python train.py --targets=["finding"] --embedding_dim=64 --norm="rmsnorm" --norm_position="pre" --hidden_act="gelu" --dropout=0.1 --inner_norm=false --moe="expert_choice" --moe_every=1 --layers=12 --shampoo_beta=0.95 --one_sided=false --epochs=60.6 --final_lr_fraction=0 --weight_decay=0.09
Rows from block 8 of a small image embedding model, named by matrix and row number. Rows with one number within an expert belong to one neuron, the router's apart. Each number is 200 + 40 x the weight over its row's rms, rounded and kept within 0 to 999. All counts start at 0. After the name is the row's rms in percent of the matrix's.
Before each expert's rows are labels from the 100 images, of 14976, where the router gives the expert most weight on average: "top examples" is what is common among them. Only what is clearly more common there than usual is listed. The data: retinal OCT scans (Kermany 2017). In brackets: how many of the 100.
# router: router (model.blocks.8.mlp.router.weight, 4x192, trained with AdamW), inputs 128-191
# up: expert up (model.blocks.8.mlp.up, 4x192x192), inputs 128-191
# down: expert down (model.blocks.8.mlp.down, 4x192x192, transposed), outputs 128-191

# expert 2
top examples: finding: diabetic macular edema (59)
router.2,104,237,225,170,221,146,227,221,177,199,182,201,177,169,134,209,180,176,170,151,274,239,233,141,174,176,166,276,217,239,251,226,222,201,160,175,185,149,151,202,240,178,235,134,169,206,158,212,145,161,263,206,170,200,180,258,149,184,211,148,201,204,264,229,222
up.0,108,202,167,185,235,173,221,199,279,199,198,153,198,144,252,168,177,166,203,153,192,115,225,245,215,223,224,243,186,223,226,218,237,236,190,187,154,198,182,161,156,214,255,211,164,174,225,207,176,175,318,191,188,237,230,288,144,149,255,218,170,219,232,216,257
down.0,100,128,145,177,159,207,197,230,162,97,119,148,203,257,214,196,222,236,136,159,158,179,228,229,160,221,216,200,192,251,111,197,231,103,123,196,133,176,248,265,192,168,195,187,213,175,247,206,220,207,192,241,118,123,198,194,232,131,259,192,184,175,216,190,242
up.1,101,198,235,234,152,180,144,227,192,211,113,169,166,196,172,244,203,210,188,149,207,176,191,181,186,201,286,226,200,262,184,270,209,197,163,205,186,215,125,169,227,185,253,261,213,202,159,217,242,210,185,231,241,210,257,166,178,199,227,232,205,191,112,207,283
down.1,096,227,140,254,208,166,211,239,248,242,160,163,252,161,212,252,196,192,170,198,195,244,213,195,210,226,165,163,240,236,231,139,265,144,140,261,112,204,201,228,174,260,269,188,212,187,211,209,240,228,171,176,205,216,236,203,275,265,266,270,169,166,256,154,220
up.2,112,212,126,197,241,197,216,186,198,197,225,254,247,211,218,280,106,203,235,233,245,177,226,218,219,212,224,299,170,210,165,184,144,176,245,228,261,230,196,179,157,222,216,185,214,190,202,251,165,221,184,263,200,211,204,232,124,185,182,192,196,195,209,238,205
down.2,118,157,187,310,249,190,283,235,226,175,138,199,210,236,226,174,224,189,168,256,260,252,149,232,233,197,158,270,199,234,218,221,253,235,276,255,197,149,212,239,268,240,208,221,205,199,179,237,139,197,221,196,183,334,168,171,232,200,175,191,190,186,225,188,196
up.3,100,213,152,138,209,205,183,187,147,218,176,239,206,131,139,266,268,286,210,176,188,161,231,228,261,222,262,141,199,214,113,160,131,196,257,152,196,218,253,253,261,157,258,158,221,262,258,217,205,213,226,230,225,184,166,167,141,199,209,228,279,215,191,208,191
down.3,106,162,244,261,185,207,181,212,228,232,220,204,213,239,148,236,219,138,212,209,232,172,153,176,193,190,206,220,192,201,193,260,214,223,124,192,238,137,229,235,261,267,145,230,231,175,173,178,123,188,267,234,136,241,208,185,138,182,157,244,158,254,205,176,209
up.4,097,189,264,178,206,193,202,193,261,178,164,213,166,242,236,231,179,141,279,150,226,255,269,212,220,195,168,206,158,227,208,180,195,221,217,266,225,203,234,201,183,210,193,235,188,75,226,142,281,228,215,143,119,141,197,96,153,167,267,168,174,264,208,157,142
down.4,112,131,197,191,240,162,270,230,219,228,233,160,198,202,208,157,218,135,280,234,211,225,203,218,163,219,214,237,147,215,171,167,203,243,219,180,254,97,209,118,305,132,204,123,253,138,221,199,181,131,212,199,120,227,164,162,201,207,198,160,178,224,177,209,192
up.5,092,231,217,236,219,214,158,260,196,156,118,204,243,236,220,265,240,160,223,164,227,193,206,243,172,187,272,240,231,234,202,238,169,201,278,149,226,210,182,137,208,224,176,184,207,223,173,236,177,169,172,169,197,202,173,163,195,220,189,228,177,222,167,255,178
down.5,105,210,225,233,180,243,126,200,227,300,180,143,117,202,196,219,227,199,204,146,258,222,136,137,167,178,199,261,169,207,257,316,209,200,184,195,222,220,141,224,159,263,107,212,245,244,170,240,185,272,185,231,248,285,185,184,238,188,209,180,202,155,182,234,224
up.6,089,167,198,197,262,207,147,222,253,222,239,211,151,194,240,243,173,148,141,188,182,253,219,270,234,225,224,182,154,138,244,179,256,207,163,171,207,139,232,171,142,173,173,225,161,123,174,171,208,214,175,220,188,234,217,226,263,248,159,204,251,256,273,188,204
down.6,094,166,235,259,188,184,125,174,187,205,186,208,233,233,183,262,261,224,262,176,236,113,237,195,186,141,181,221,191,165,148,143,155,272,265,168,191,274,203,193,258,178,178,157,215,227,255,224,229,186,303,170,239,126,171,165,143,94,220,247,186,132,181,183,213
up.7,091,201,163,246,217,195,161,165,174,292,195,188,272,187,156,155,240,134,222,224,205,157,191,166,219,181,241,214,226,194,227,124,285,216,179,182,174,282,173,164,264,216,121,212,116,174,201,186,184,175,248,231,192,163,169,196,157,196,168,196,283,228,199,230,139
down.7,097,164,122,201,131,193,172,215,183,199,139,186,171,202,258,200,208,170,169,220,149,205,152,186,204,237,166,207,209,136,158,212,195,216,221,228,315,210,221,308,184,166,164,200,246,180,238,145,177,145,228,236,236,210,126,169,263,230,114,218,218,129,171,237,207
up.8,106,199,206,140,210,187,213,107,182,121,219,120,132,183,222,249,148,157,233,191,236,240,212,166,225,127,247,269,212,202,180,198,201,267,216,176,247,163,198,269,176,151,172,139,219,175,171,194,271,220,237,181,177,140,148,134,245,141,172,164,204,194,251,166,204
down.8,102,206,184,125,219,150,200,169,172,141,205,196,225,222,149,230,265,170,228,150,252,191,168,167,281,83,202,249,174,191,167,108,230,177,209,232,249,246,152,244,212,244,185,156,228,268,221,173,210,117,213,228,176,261,227,265,181,196,242,153,196,203,165,166,197
up.9,127,125,174,179,153,261,228,207,204,204,268,275,238,288,207,285,197,257,146,143,226,179,218,202,182,167,188,167,180,194,170,218,163,169,207,209,250,209,208,210,250,299,159,211,150,172,264,127,218,216,168,224,172,218,246,180,190,242,201,201,198,242,166,177,232
down.9,115,258,263,160,229,164,218,208,179,200,228,242,164,142,191,176,182,256,165,193,156,211,202,170,225,201,201,172,219,195,142,144,108,167,212,138,238,117,222,170,250,271,276,190,221,113,200,203,124,195,200,188,258,186,336,142,165,247,166,185,222,158,153,227,209
up.10,108,211,129,200,202,155,224,168,229,270,189,222,178,207,227,164,167,198,158,154,249,187,198,144,206,218,258,198,230,152,212,246,195,181,189,162,224,161,180,289,191,202,258,174,179,120,119,218,158,134,234,222,192,95,146,201,194,222,210,142,273,206,186,250,225
down.10,103,194,192,200,156,228,132,139,240,228,134,239,194,226,209,197,163,233,205,192,225,209,158,153,189,165,220,267,179,151,146,162,246,256,240,163,160,207,179,270,233,103,164,151,217,234,219,274,245,181,295,214,163,111,187,198,254,165,197,213,129,140,177,197,237
up.11,102,141,133,273,238,189,113,185,114,232,188,224,209,140,232,173,174,170,184,222,243,244,164,175,132,182,221,227,186,241,197,204,203,278,258,226,216,190,212,242,269,222,212,227,242,186,168,166,188,207,201,156,123,210,229,204,133,168,247,184,133,193,219,290,219
down.11,096,231,263,78,184,186,230,214,233,185,173,282,244,178,250,239,260,192,237,156,223,147,227,180,153,163,237,234,224,253,222,204,226,159,204,169,317,235,212,238,196,190,177,185,164,203,250,221,202,174,142,174,168,186,160,271,160,206,255,221,163,254,167,228,221
up.12,092,207,180,221,217,207,211,203,186,194,256,197,189,184,145,161,208,242,146,166,274,233,205,189,229,230,210,187,175,157,290,183,217,153,217,261,242,203,228,126,130,214,187,192,263,173,187,200,163,253,123,211,145,195,193,177,207,260,218,184,255,242,184,188,139
down.12,089,156,139,254,193,244,266,266,200,273,272,210,218,172,183,193,180,140,161,175,180,216,121,153,241,224,173,204,216,139,141,183,181,134,239,181,162,275,198,120,127,225,207,239,194,195,154,192,177,189,185,206,196,264,210,142,189,214,152,276,140,165,148,190,179
up.13,109,225,312,184,253,206,182,254,218,136,257,195,155,182,191,175,166,196,164,159,179,241,254,140,188,204,175,173,202,152,270,221,167,206,208,278,223,225,186,218,238,295,165,140,204,260,245,220,165,161,188,303,259,225,242,191,169,116,151,208,176,151,244,202,185
down.13,110,236,184,235,175,176,232,98,197,182,238,195,162,245,245,230,241,165,199,216,162,192,181,315,171,174,233,266,218,213,284,203,172,195,236,215,145,203,180,193,173,158,257,240,233,208,183,210,104,138,114,167,197,183,168,197,218,217,174,134,258,247,147,232,201
up.14,094,272,177,231,203,148,182,229,185,184,218,265,186,112,204,202,132,121,253,214,270,215,255,219,199,231,250,199,183,121,260,244,190,148,210,208,180,196,161,122,150,255,238,154,149,231,241,253,170,123,204,175,201,191,174,202,228,232,108,178,187,161,170,171,188
down.14,092,208,203,238,165,213,190,199,189,242,209,148,181,232,281,216,206,242,159,204,181,231,283,207,188,190,204,175,286,188,333,108,182,189,200,215,216,153,193,172,188,219,115,229,227,228,265,185,167,215,229,180,210,184,187,209,152,206,227,218,236,189,163,108,199
up.15,104,227,190,196,143,222,263,242,152,277,218,257,232,145,269,157,240,294,159,168,218,155,162,166,218,243,114,221,168,171,240,222,206,213,221,213,186,282,213,240,231,242,176,227,168,187,230,198,255,122,173,214,153,180,190,125,245,185,164,214,234,211,146,212,294
down.15,103,221,229,117,165,219,207,214,168,248,164,176,185,195,204,195,210,167,172,248,200,244,232,190,242,231,236,214,182,252,244,232,268,88,111,171,194,187,155,159,210,162,151,183,275,151,155,206,164,201,229,288,152,240,170,199,206,262,272,220,235,189,244,175,226

# expert 1
top examples: finding: choroidal neovascularization (63)
router.1,113,160,246,269,244,241,177,143,134,191,271,253,219,222,170,161,241,246,285,183,117,164,176,229,213,197,211,172,174,127,209,177,197,203,153,168,211,222,213,142,161,149,197,202,179,165,226,218,140,195,178,164,225,182,250,208,257,115,181,173,144,239,224,150,208
up.0,108,250,133,157,247,161,263,220,219,232,146,187,222,246,194,245,251,255,167,222,203,247,149,173,273,281,147,230,214,86,207,228,212,162,286,246,193,191,101,245,179,202,160,148,144,166,230,244,188,184,242,198,171,248,181,230,157,178,200,174,175,140,192,212,195
down.0,108,201,157,265,171,247,198,203,202,150,155,158,192,206,207,261,226,119,165,217,188,284,210,158,190,227,287,223,153,221,189,164,143,188,131,209,198,172,175,251,260,240,280,237,206,116,216,222,175,98,172,192,175,209,238,150,110,158,222,249,236,166,251,278,116
up.1,104,275,216,235,205,235,181,190,172,175,141,221,209,224,197,246,218,199,205,249,237,152,142,161,211,241,230,138,168,205,167,222,241,202,154,219,274,189,169,164,244,181,152,233,223,228,188,144,161,240,250,256,173,142,137,157,294,214,276,236,207,185,224,100,225
down.1,101,266,123,225,185,131,197,159,185,235,150,240,193,246,193,178,213,232,183,133,198,252,154,196,169,271,175,244,214,188,159,175,147,222,269,195,162,145,190,237,279,231,184,227,211,209,190,238,232,133,179,177,240,255,177,189,121,173,206,185,210,187,225,131,163
up.2,104,219,193,205,159,221,218,262,156,110,259,187,157,243,169,219,186,164,214,168,186,230,117,213,139,220,191,227,209,260,143,293,145,189,258,243,204,190,221,176,144,190,222,195,195,186,231,147,203,199,169,191,200,181,115,150,215,157,251,176,212,163,240,214,164
down.2,096,264,197,192,255,147,238,128,220,187,215,181,200,123,203,205,165,273,214,155,199,207,221,280,216,238,170,243,191,191,210,168,189,225,190,161,192,117,170,131,207,184,276,208,225,190,185,199,166,198,193,194,224,192,185,213,154,182,179,211,165,230,140,183,268
up.3,117,212,212,263,187,154,185,178,117,236,193,204,226,118,133,191,223,223,208,172,252,213,153,229,256,253,163,152,208,192,208,187,170,211,290,139,229,189,172,188,261,243,183,177,204,253,239,243,227,187,286,216,193,223,227,170,174,164,189,230,237,179,150,186,212
down.3,109,250,240,231,219,302,179,237,238,146,208,257,139,253,230,261,196,232,209,142,215,237,204,232,214,220,286,271,189,217,251,114,219,183,180,210,198,221,246,131,141,217,182,213,176,210,199,183,129,187,201,210,217,155,200,199,274,223,294,175,228,224,81,193,156
up.4,095,228,217,216,249,288,164,279,157,147,212,269,249,221,196,242,212,159,201,179,246,235,144,264,137,157,149,174,177,242,122,273,173,244,196,166,247,235,205,200,195,192,159,265,217,119,186,111,177,206,240,170,199,186,190,249,203,175,267,198,173,221,179,242,205
down.4,089,202,143,230,194,281,260,183,178,195,199,177,226,186,199,244,195,174,243,194,195,161,235,186,250,293,185,131,211,251,181,127,228,229,321,166,230,165,205,150,223,226,147,163,173,217,242,162,229,211,239,193,230,183,185,217,251,186,244,221,153,223,179,187,158
up.5,095,306,252,189,195,216,215,211,163,207,144,272,211,194,144,206,246,225,120,215,294,218,148,226,165,213,130,206,211,219,216,268,198,176,195,189,221,277,139,180,252,256,242,205,180,172,122,132,136,184,225,248,169,207,103,157,209,239,160,147,245,220,240,278,175
down.5,096,169,144,188,272,244,103,159,172,192,162,166,113,192,127,217,205,287,220,137,244,206,200,222,254,184,247,207,183,138,137,189,220,224,243,186,216,276,180,98,188,232,172,254,184,262,250,231,254,246,161,152,250,177,166,205,226,182,244,235,111,156,193,219,195
up.6,103,258,178,214,200,278,157,173,291,193,238,255,245,236,177,222,234,263,182,245,209,106,242,160,137,120,262,158,226,257,206,212,191,148,197,193,263,249,244,170,227,165,245,189,196,203,151,135,174,206,199,228,176,114,178,236,167,189,210,149,142,220,239,198,220
down.6,096,178,269,251,173,121,167,165,202,269,256,185,182,164,204,180,207,173,214,198,220,215,221,188,208,223,174,179,173,188,131,250,234,269,162,188,268,247,175,158,251,297,181,186,264,131,212,178,223,238,260,222,248,121,223,212,115,144,250,226,244,220,181,198,208
up.7,103,190,169,74,229,246,216,199,175,182,168,175,234,123,250,206,190,223,181,207,216,158,271,226,204,171,186,186,224,202,207,178,201,189,218,295,204,137,133,243,213,224,234,175,223,197,210,284,217,200,155,312,216,192,144,195,206,245,149,139,165,286,169,238,261
down.7,112,167,114,226,178,159,174,172,232,273,182,230,184,248,255,85,245,207,244,120,221,202,217,147,177,185,212,234,220,197,191,165,202,129,157,213,217,206,209,244,178,172,216,104,233,187,202,174,154,167,213,167,210,183,153,158,355,186,163,204,247,208,152,250,168
up.8,105,244,155,222,150,188,241,200,161,197,232,196,181,154,147,189,194,166,162,220,163,207,143,180,172,183,255,230,244,172,187,185,271,209,184,237,266,217,145,222,204,188,224,220,217,136,192,263,206,170,226,207,241,146,235,157,177,208,159,146,244,217,211,214,275
down.8,104,247,129,157,223,137,186,187,243,230,149,232,187,178,199,228,208,185,187,212,156,241,260,184,224,251,205,235,196,290,264,258,225,223,258,216,240,229,257,232,193,192,162,126,235,247,141,167,159,181,137,138,231,117,170,159,228,232,204,255,243,239,209,188,221
up.9,113,241,131,184,157,177,245,190,206,255,220,185,177,149,163,207,268,184,177,164,196,232,162,201,223,163,268,168,233,206,206,183,152,199,188,184,295,213,184,142,241,197,120,236,257,167,212,242,187,186,166,278,157,176,200,263,112,245,189,232,249,187,218,257,232
down.9,101,132,253,253,169,230,181,220,231,128,187,202,192,185,196,220,271,203,258,172,227,219,206,195,201,232,202,175,262,252,214,217,195,170,131,197,152,152,211,170,223,159,166,152,168,189,204,248,241,199,170,220,165,155,297,172,158,189,215,195,259,173,289,176,211
up.10,091,227,240,249,204,240,251,226,211,199,214,251,286,241,158,248,257,187,134,155,173,127,151,166,257,226,199,242,183,147,134,253,199,185,268,235,161,167,140,164,163,206,210,209,193,210,204,203,247,167,214,169,298,188,231,221,169,226,181,226,290,263,179,237,150
down.10,102,223,285,175,169,133,267,232,213,196,147,221,130,209,203,225,161,217,187,211,190,228,205,192,181,201,251,164,157,251,179,173,183,176,153,216,175,231,241,229,311,115,193,143,106,87,211,203,241,216,192,225,174,124,176,137,216,219,190,181,135,204,181,205,177
up.11,083,213,203,238,184,152,138,223,170,239,218,258,119,157,192,211,223,142,235,178,189,195,287,152,203,134,248,212,177,167,212,240,177,243,148,151,232,211,190,182,162,207,133,229,199,173,205,142,268,158,229,230,243,199,174,210,150,182,265,218,258,260,215,179,136
down.11,094,199,259,185,262,214,152,195,163,254,202,233,196,157,197,207,247,196,167,239,250,219,192,273,240,189,290,122,266,242,196,200,188,242,111,209,223,190,252,140,158,164,143,248,179,223,246,254,231,241,175,114,237,242,268,159,259,132,168,158,195,282,170,224,186
up.12,081,190,179,272,224,183,152,157,147,160,159,252,222,148,267,122,166,200,183,104,261,221,204,147,229,238,224,201,195,183,212,190,202,205,160,277,171,169,267,206,206,205,205,273,186,244,200,221,195,148,240,211,157,235,144,161,215,220,176,267,229,203,250,197,160
down.12,085,153,149,137,171,198,217,188,178,148,149,131,238,221,239,235,172,179,162,204,197,218,142,247,134,230,196,200,158,224,130,122,206,141,188,160,177,148,277,190,230,153,136,187,217,192,228,227,228,219,173,193,197,176,150,218,198,197,150,185,173,147,227,240,290
up.13,097,158,236,180,221,250,271,117,211,194,233,212,206,225,225,325,217,220,268,202,188,185,175,147,159,195,250,181,235,190,209,199,179,180,111,176,220,204,200,188,163,189,213,189,179,194,178,198,275,220,195,265,241,225,199,166,194,165,127,207,199,129,220,201,164
down.13,112,238,213,173,254,187,191,231,232,240,262,182,222,198,192,223,147,258,177,235,217,290,186,214,184,280,242,192,208,202,199,208,184,180,315,253,232,248,174,297,263,156,182,238,164,267,233,200,165,149,181,230,224,223,160,200,179,154,220,237,223,195,195,127,187
up.14,092,185,221,172,185,230,209,181,179,162,218,212,93,164,236,171,207,229,163,186,194,208,194,282,281,211,222,144,178,170,258,192,178,202,269,182,177,162,217,221,203,260,230,225,169,233,224,245,207,194,221,199,211,190,280,165,195,217,160,150,232,247,244,190,171
down.14,084,146,219,264,201,270,175,189,218,109,265,136,209,225,219,198,208,269,185,221,126,194,227,211,159,155,272,261,212,204,173,253,166,207,175,204,176,228,187,186,171,132,293,145,188,148,222,194,112,220,153,256,189,194,249,216,269,215,220,132,143,243,140,145,260
up.15,085,255,206,183,174,215,170,252,173,173,124,252,212,260,164,159,184,224,236,265,216,236,313,174,201,174,214,208,167,173,135,247,174,217,236,157,136,226,211,256,204,249,195,202,197,238,203,156,173,175,200,206,241,232,232,130,225,196,178,237,196,200,218,203,140
down.15,087,75,157,250,179,193,137,245,136,181,171,154,206,226,191,229,183,297,314,186,220,202,222,176,210,243,254,261,221,176,205,160,173,143,162,179,216,148,172,139,170,190,257,148,229,245,161,235,246,211,242,184,253,280,206,290,193,149,115,208,196,186,181,198,214

# expert 0
top examples: finding: diabetic macular edema (56)
router.0,099,169,175,161,252,178,136,203,225,142,127,157,201,134,282,201,159,178,150,181,197,173,184,174,224,210,193,190,241,261,171,217,208,185,251,213,138,196,221,238,200,199,127,204,260,204,210,211,256,233,236,152,140,177,196,220,166,212,211,238,230,203,226,264,153
up.0,099,214,221,188,290,207,179,215,199,178,201,201,228,217,244,245,215,183,233,252,163,221,140,222,232,252,197,177,159,233,234,242,169,176,143,230,213,213,112,225,255,193,221,139,183,183,201,264,191,302,175,214,295,270,192,193,219,271,230,165,149,173,212,176,245
down.0,095,169,272,152,182,233,149,224,188,285,164,184,197,217,182,264,163,217,175,261,188,179,156,166,148,275,81,250,157,180,169,195,168,267,270,175,177,198,232,162,214,154,248,240,209,140,226,188,169,219,126,237,207,203,268,196,243,212,147,226,167,251,202,220,193
up.1,082,238,187,252,226,245,171,248,201,201,257,253,178,222,188,332,187,196,256,279,222,183,198,257,178,193,120,186,197,244,166,215,234,267,207,222,216,228,206,203,191,159,205,240,187,188,196,241,143,224,217,200,96,121,238,151,286,205,218,174,207,122,197,173,161
down.1,079,184,191,203,268,181,253,293,256,199,195,232,212,240,141,267,169,128,185,155,229,208,110,162,214,94,224,232,168,169,282,257,195,117,247,195,210,172,203,210,220,208,205,158,242,288,184,136,171,183,219,221,224,179,226,247,210,204,265,242,284,181,186,146,208
up.2,082,213,205,221,144,225,230,212,212,176,237,212,188,220,168,197,153,142,109,123,210,245,204,303,123,197,181,193,241,234,185,190,180,169,211,123,109,324,146,216,193,180,199,220,150,157,234,188,258,233,262,137,151,135,130,161,272,215,129,168,196,169,140,241,199
down.2,088,240,237,198,239,213,283,246,130,145,258,231,198,101,261,234,284,201,242,182,306,176,234,157,212,252,126,132,182,197,202,196,201,128,177,222,175,198,231,177,229,216,209,120,191,229,166,234,240,133,231,95,178,274,231,185,207,183,171,247,220,176,235,214,306
up.3,126,126,204,156,149,243,189,121,208,206,149,178,214,140,193,266,161,130,189,178,174,172,197,238,222,240,184,142,250,116,244,165,176,173,158,232,250,224,193,224,203,207,227,239,213,154,236,155,252,227,212,222,215,290,241,211,225,206,181,253,202,190,157,219,172
down.3,113,228,229,209,252,162,281,269,205,275,162,195,175,219,185,207,201,215,218,230,186,190,205,213,260,200,160,216,141,222,116,217,273,149,154,169,218,211,189,250,255,186,210,213,219,174,226,233,138,234,204,135,214,238,212,193,167,204,210,208,173,207,191,190,138
up.4,092,127,163,217,253,204,205,217,188,224,185,140,196,269,236,186,227,155,235,255,232,175,142,206,244,207,174,203,103,262,241,136,232,150,270,228,169,176,262,260,229,179,135,224,164,167,164,273,187,222,207,169,191,132,250,197,194,220,170,254,153,164,141,209,187
down.4,085,193,229,115,175,203,229,259,221,219,190,195,197,198,182,253,195,224,157,174,245,226,216,211,144,165,157,188,215,180,206,207,175,193,201,159,154,181,205,225,237,175,120,225,197,152,135,184,301,227,201,254,173,169,164,248,260,213,188,232,225,242,187,225,286
up.5,097,229,178,201,215,247,162,200,239,140,144,189,233,177,203,181,227,219,191,195,191,175,214,272,199,235,225,207,216,176,234,240,277,214,222,256,232,145,205,163,196,231,185,181,159,256,255,224,256,272,198,218,226,218,232,194,213,207,145,203,154,225,294,200,240
down.5,101,177,208,268,216,206,160,152,172,195,198,187,205,199,204,149,173,139,198,242,159,233,217,142,216,219,225,233,217,196,205,169,220,202,172,235,183,226,225,197,242,178,219,142,198,165,179,239,223,191,225,177,199,154,176,255,225,229,175,207,222,167,192,226,187
up.6,086,171,156,180,189,225,158,206,203,250,181,233,243,191,232,278,107,278,241,210,258,189,185,176,213,274,217,227,230,157,262,163,179,190,193,166,248,244,207,208,225,177,175,195,279,123,181,208,192,142,244,211,189,147,262,188,218,200,199,185,215,215,190,241,198
down.6,093,280,213,141,136,147,186,247,168,199,159,233,148,136,302,210,181,183,182,275,158,191,200,201,150,178,199,283,209,220,151,264,190,217,236,250,222,232,177,191,191,182,131,184,191,280,165,219,226,215,223,235,123,227,234,186,301,157,189,186,206,156,141,178,180
up.7,099,222,273,214,263,206,188,136,169,167,242,155,188,203,198,150,232,179,228,217,213,163,169,137,148,260,124,223,193,196,293,202,173,294,284,257,222,226,200,264,230,146,249,194,179,183,208,214,180,297,275,213,218,178,218,281,152,229,257,234,201,186,228,122,205
down.7,099,169,200,145,205,156,148,184,252,256,203,241,205,176,206,260,159,158,218,186,163,194,130,203,173,209,136,169,207,192,261,222,173,211,190,160,224,159,174,133,207,216,232,137,175,233,212,192,195,228,282,252,170,253,194,161,236,181,150,138,127,169,159,220,298
up.8,108,148,271,210,252,146,194,228,197,185,181,142,189,177,222,161,221,163,164,269,181,158,173,279,186,265,184,235,225,134,246,201,170,231,184,192,239,261,263,195,253,191,254,189,235,162,205,226,291,168,211,188,133,196,187,194,204,210,238,186,233,210,255,165,187
down.8,104,194,171,161,218,121,219,250,195,113,259,154,197,146,271,177,242,248,226,163,174,190,219,221,182,205,193,196,174,113,205,201,142,209,141,193,204,143,226,114,231,184,203,202,221,231,180,172,162,182,286,193,317,155,221,183,213,198,210,191,187,237,177,163,150
up.9,113,216,231,167,186,257,242,205,204,220,254,240,211,193,169,200,167,189,219,182,189,182,199,285,213,153,165,177,304,252,251,249,217,178,172,192,277,148,175,172,164,238,175,202,214,155,210,189,237,241,156,226,195,196,173,129,180,206,191,225,243,242,241,222,259
down.9,102,219,147,156,207,198,181,123,256,251,289,162,228,169,214,183,198,296,242,159,202,254,220,256,144,270,246,217,244,194,176,238,168,150,169,179,240,220,185,171,250,151,219,191,179,203,186,195,202,211,143,214,258,235,204,206,167,184,134,228,220,212,216,207,201
up.10,103,221,293,136,195,214,225,282,132,194,246,141,186,229,170,164,186,194,187,191,154,199,156,204,219,250,183,110,196,272,200,216,198,279,192,235,204,178,206,185,159,151,150,181,156,168,275,184,171,162,183,205,178,153,274,215,146,221,188,222,143,132,155,189,194
down.10,098,136,218,119,209,249,251,224,173,111,214,217,136,185,180,139,199,301,151,218,236,230,180,199,160,194,163,180,178,251,195,239,256,225,111,164,230,150,210,282,171,176,170,248,234,191,205,168,195,232,243,193,142,197,145,141,252,180,143,175,233,160,149,213,215
up.11,092,210,220,172,212,189,230,166,172,202,105,157,285,293,153,211,235,182,137,243,228,217,203,201,223,205,187,199,203,226,209,201,121,215,176,165,237,171,216,178,149,217,256,167,269,178,254,245,232,239,267,156,209,253,144,301,296,212,232,196,224,165,180,176,239
down.11,099,148,230,118,148,249,135,247,171,263,208,255,212,209,187,238,141,213,196,192,151,213,239,197,285,210,210,86,236,211,201,194,203,232,136,186,144,177,227,238,242,216,254,235,202,162,224,183,216,147,270,277,254,272,191,164,183,139,177,192,140,185,205,243,256
up.12,096,213,194,234,224,249,185,171,257,176,179,293,124,249,169,256,151,164,154,157,174,242,278,173,185,223,178,269,173,234,228,198,216,227,157,256,219,188,246,229,243,203,173,249,184,117,229,233,247,184,228,118,232,216,252,181,268,174,214,226,164,178,191,208,230
down.12,100,229,237,175,202,237,198,290,174,208,179,180,186,169,90,200,247,219,179,254,114,191,243,162,138,168,174,244,205,204,182,235,160,286,219,186,228,195,250,112,82,128,137,216,198,141,229,189,159,224,89,185,185,207,252,235,190,191,228,168,210,211,173,203,192
up.13,093,188,258,197,143,227,191,144,234,208,209,147,119,183,169,187,188,157,157,188,169,205,225,178,181,156,210,174,194,217,123,172,223,215,258,169,233,179,240,260,237,140,229,150,248,195,206,223,172,300,177,250,184,189,149,151,199,202,168,207,167,163,203,193,245
down.13,110,167,156,201,186,198,178,258,183,105,248,200,211,162,169,146,203,174,231,207,263,193,158,203,117,236,238,238,180,172,209,137,209,219,152,162,219,251,256,132,200,213,228,228,190,182,216,213,208,230,142,218,109,237,268,139,212,178,172,121,210,202,193,250,179
up.14,105,137,194,170,240,276,146,137,165,211,203,189,226,177,229,183,184,285,240,191,206,286,241,213,286,107,198,185,264,270,252,228,165,170,152,169,118,181,192,210,247,243,157,165,187,179,191,181,78,215,144,169,185,212,280,225,178,152,228,222,201,121,203,229,168
down.14,093,212,204,221,227,245,226,239,188,244,172,185,156,143,242,215,120,175,276,216,178,122,249,204,232,156,210,223,217,172,186,227,176,203,198,240,216,152,217,189,212,218,122,215,192,148,108,143,230,247,183,216,243,166,262,198,152,192,146,222,194,178,179,183,244
up.15,076,206,198,193,186,246,243,234,194,204,256,252,232,203,145,250,123,325,145,140,239,234,221,277,263,222,239,239,194,212,133,244,144,202,175,192,141,211,167,209,177,174,152,187,157,119,197,197,193,144,180,161,241,239,184,147,271,150,172,146,184,206,302,172,211
down.15,089,210,151,287,191,207,285,258,267,210,168,160,145,221,168,225,194,221,246,267,208,177,196,102,280,157,203,208,215,216,202,309,238,216,210,186,221,226,129,179,172,211,217,167,216,169,232,245,222,158,197,238,208,197,199,164,301,198,148,197,216,192,213,212,217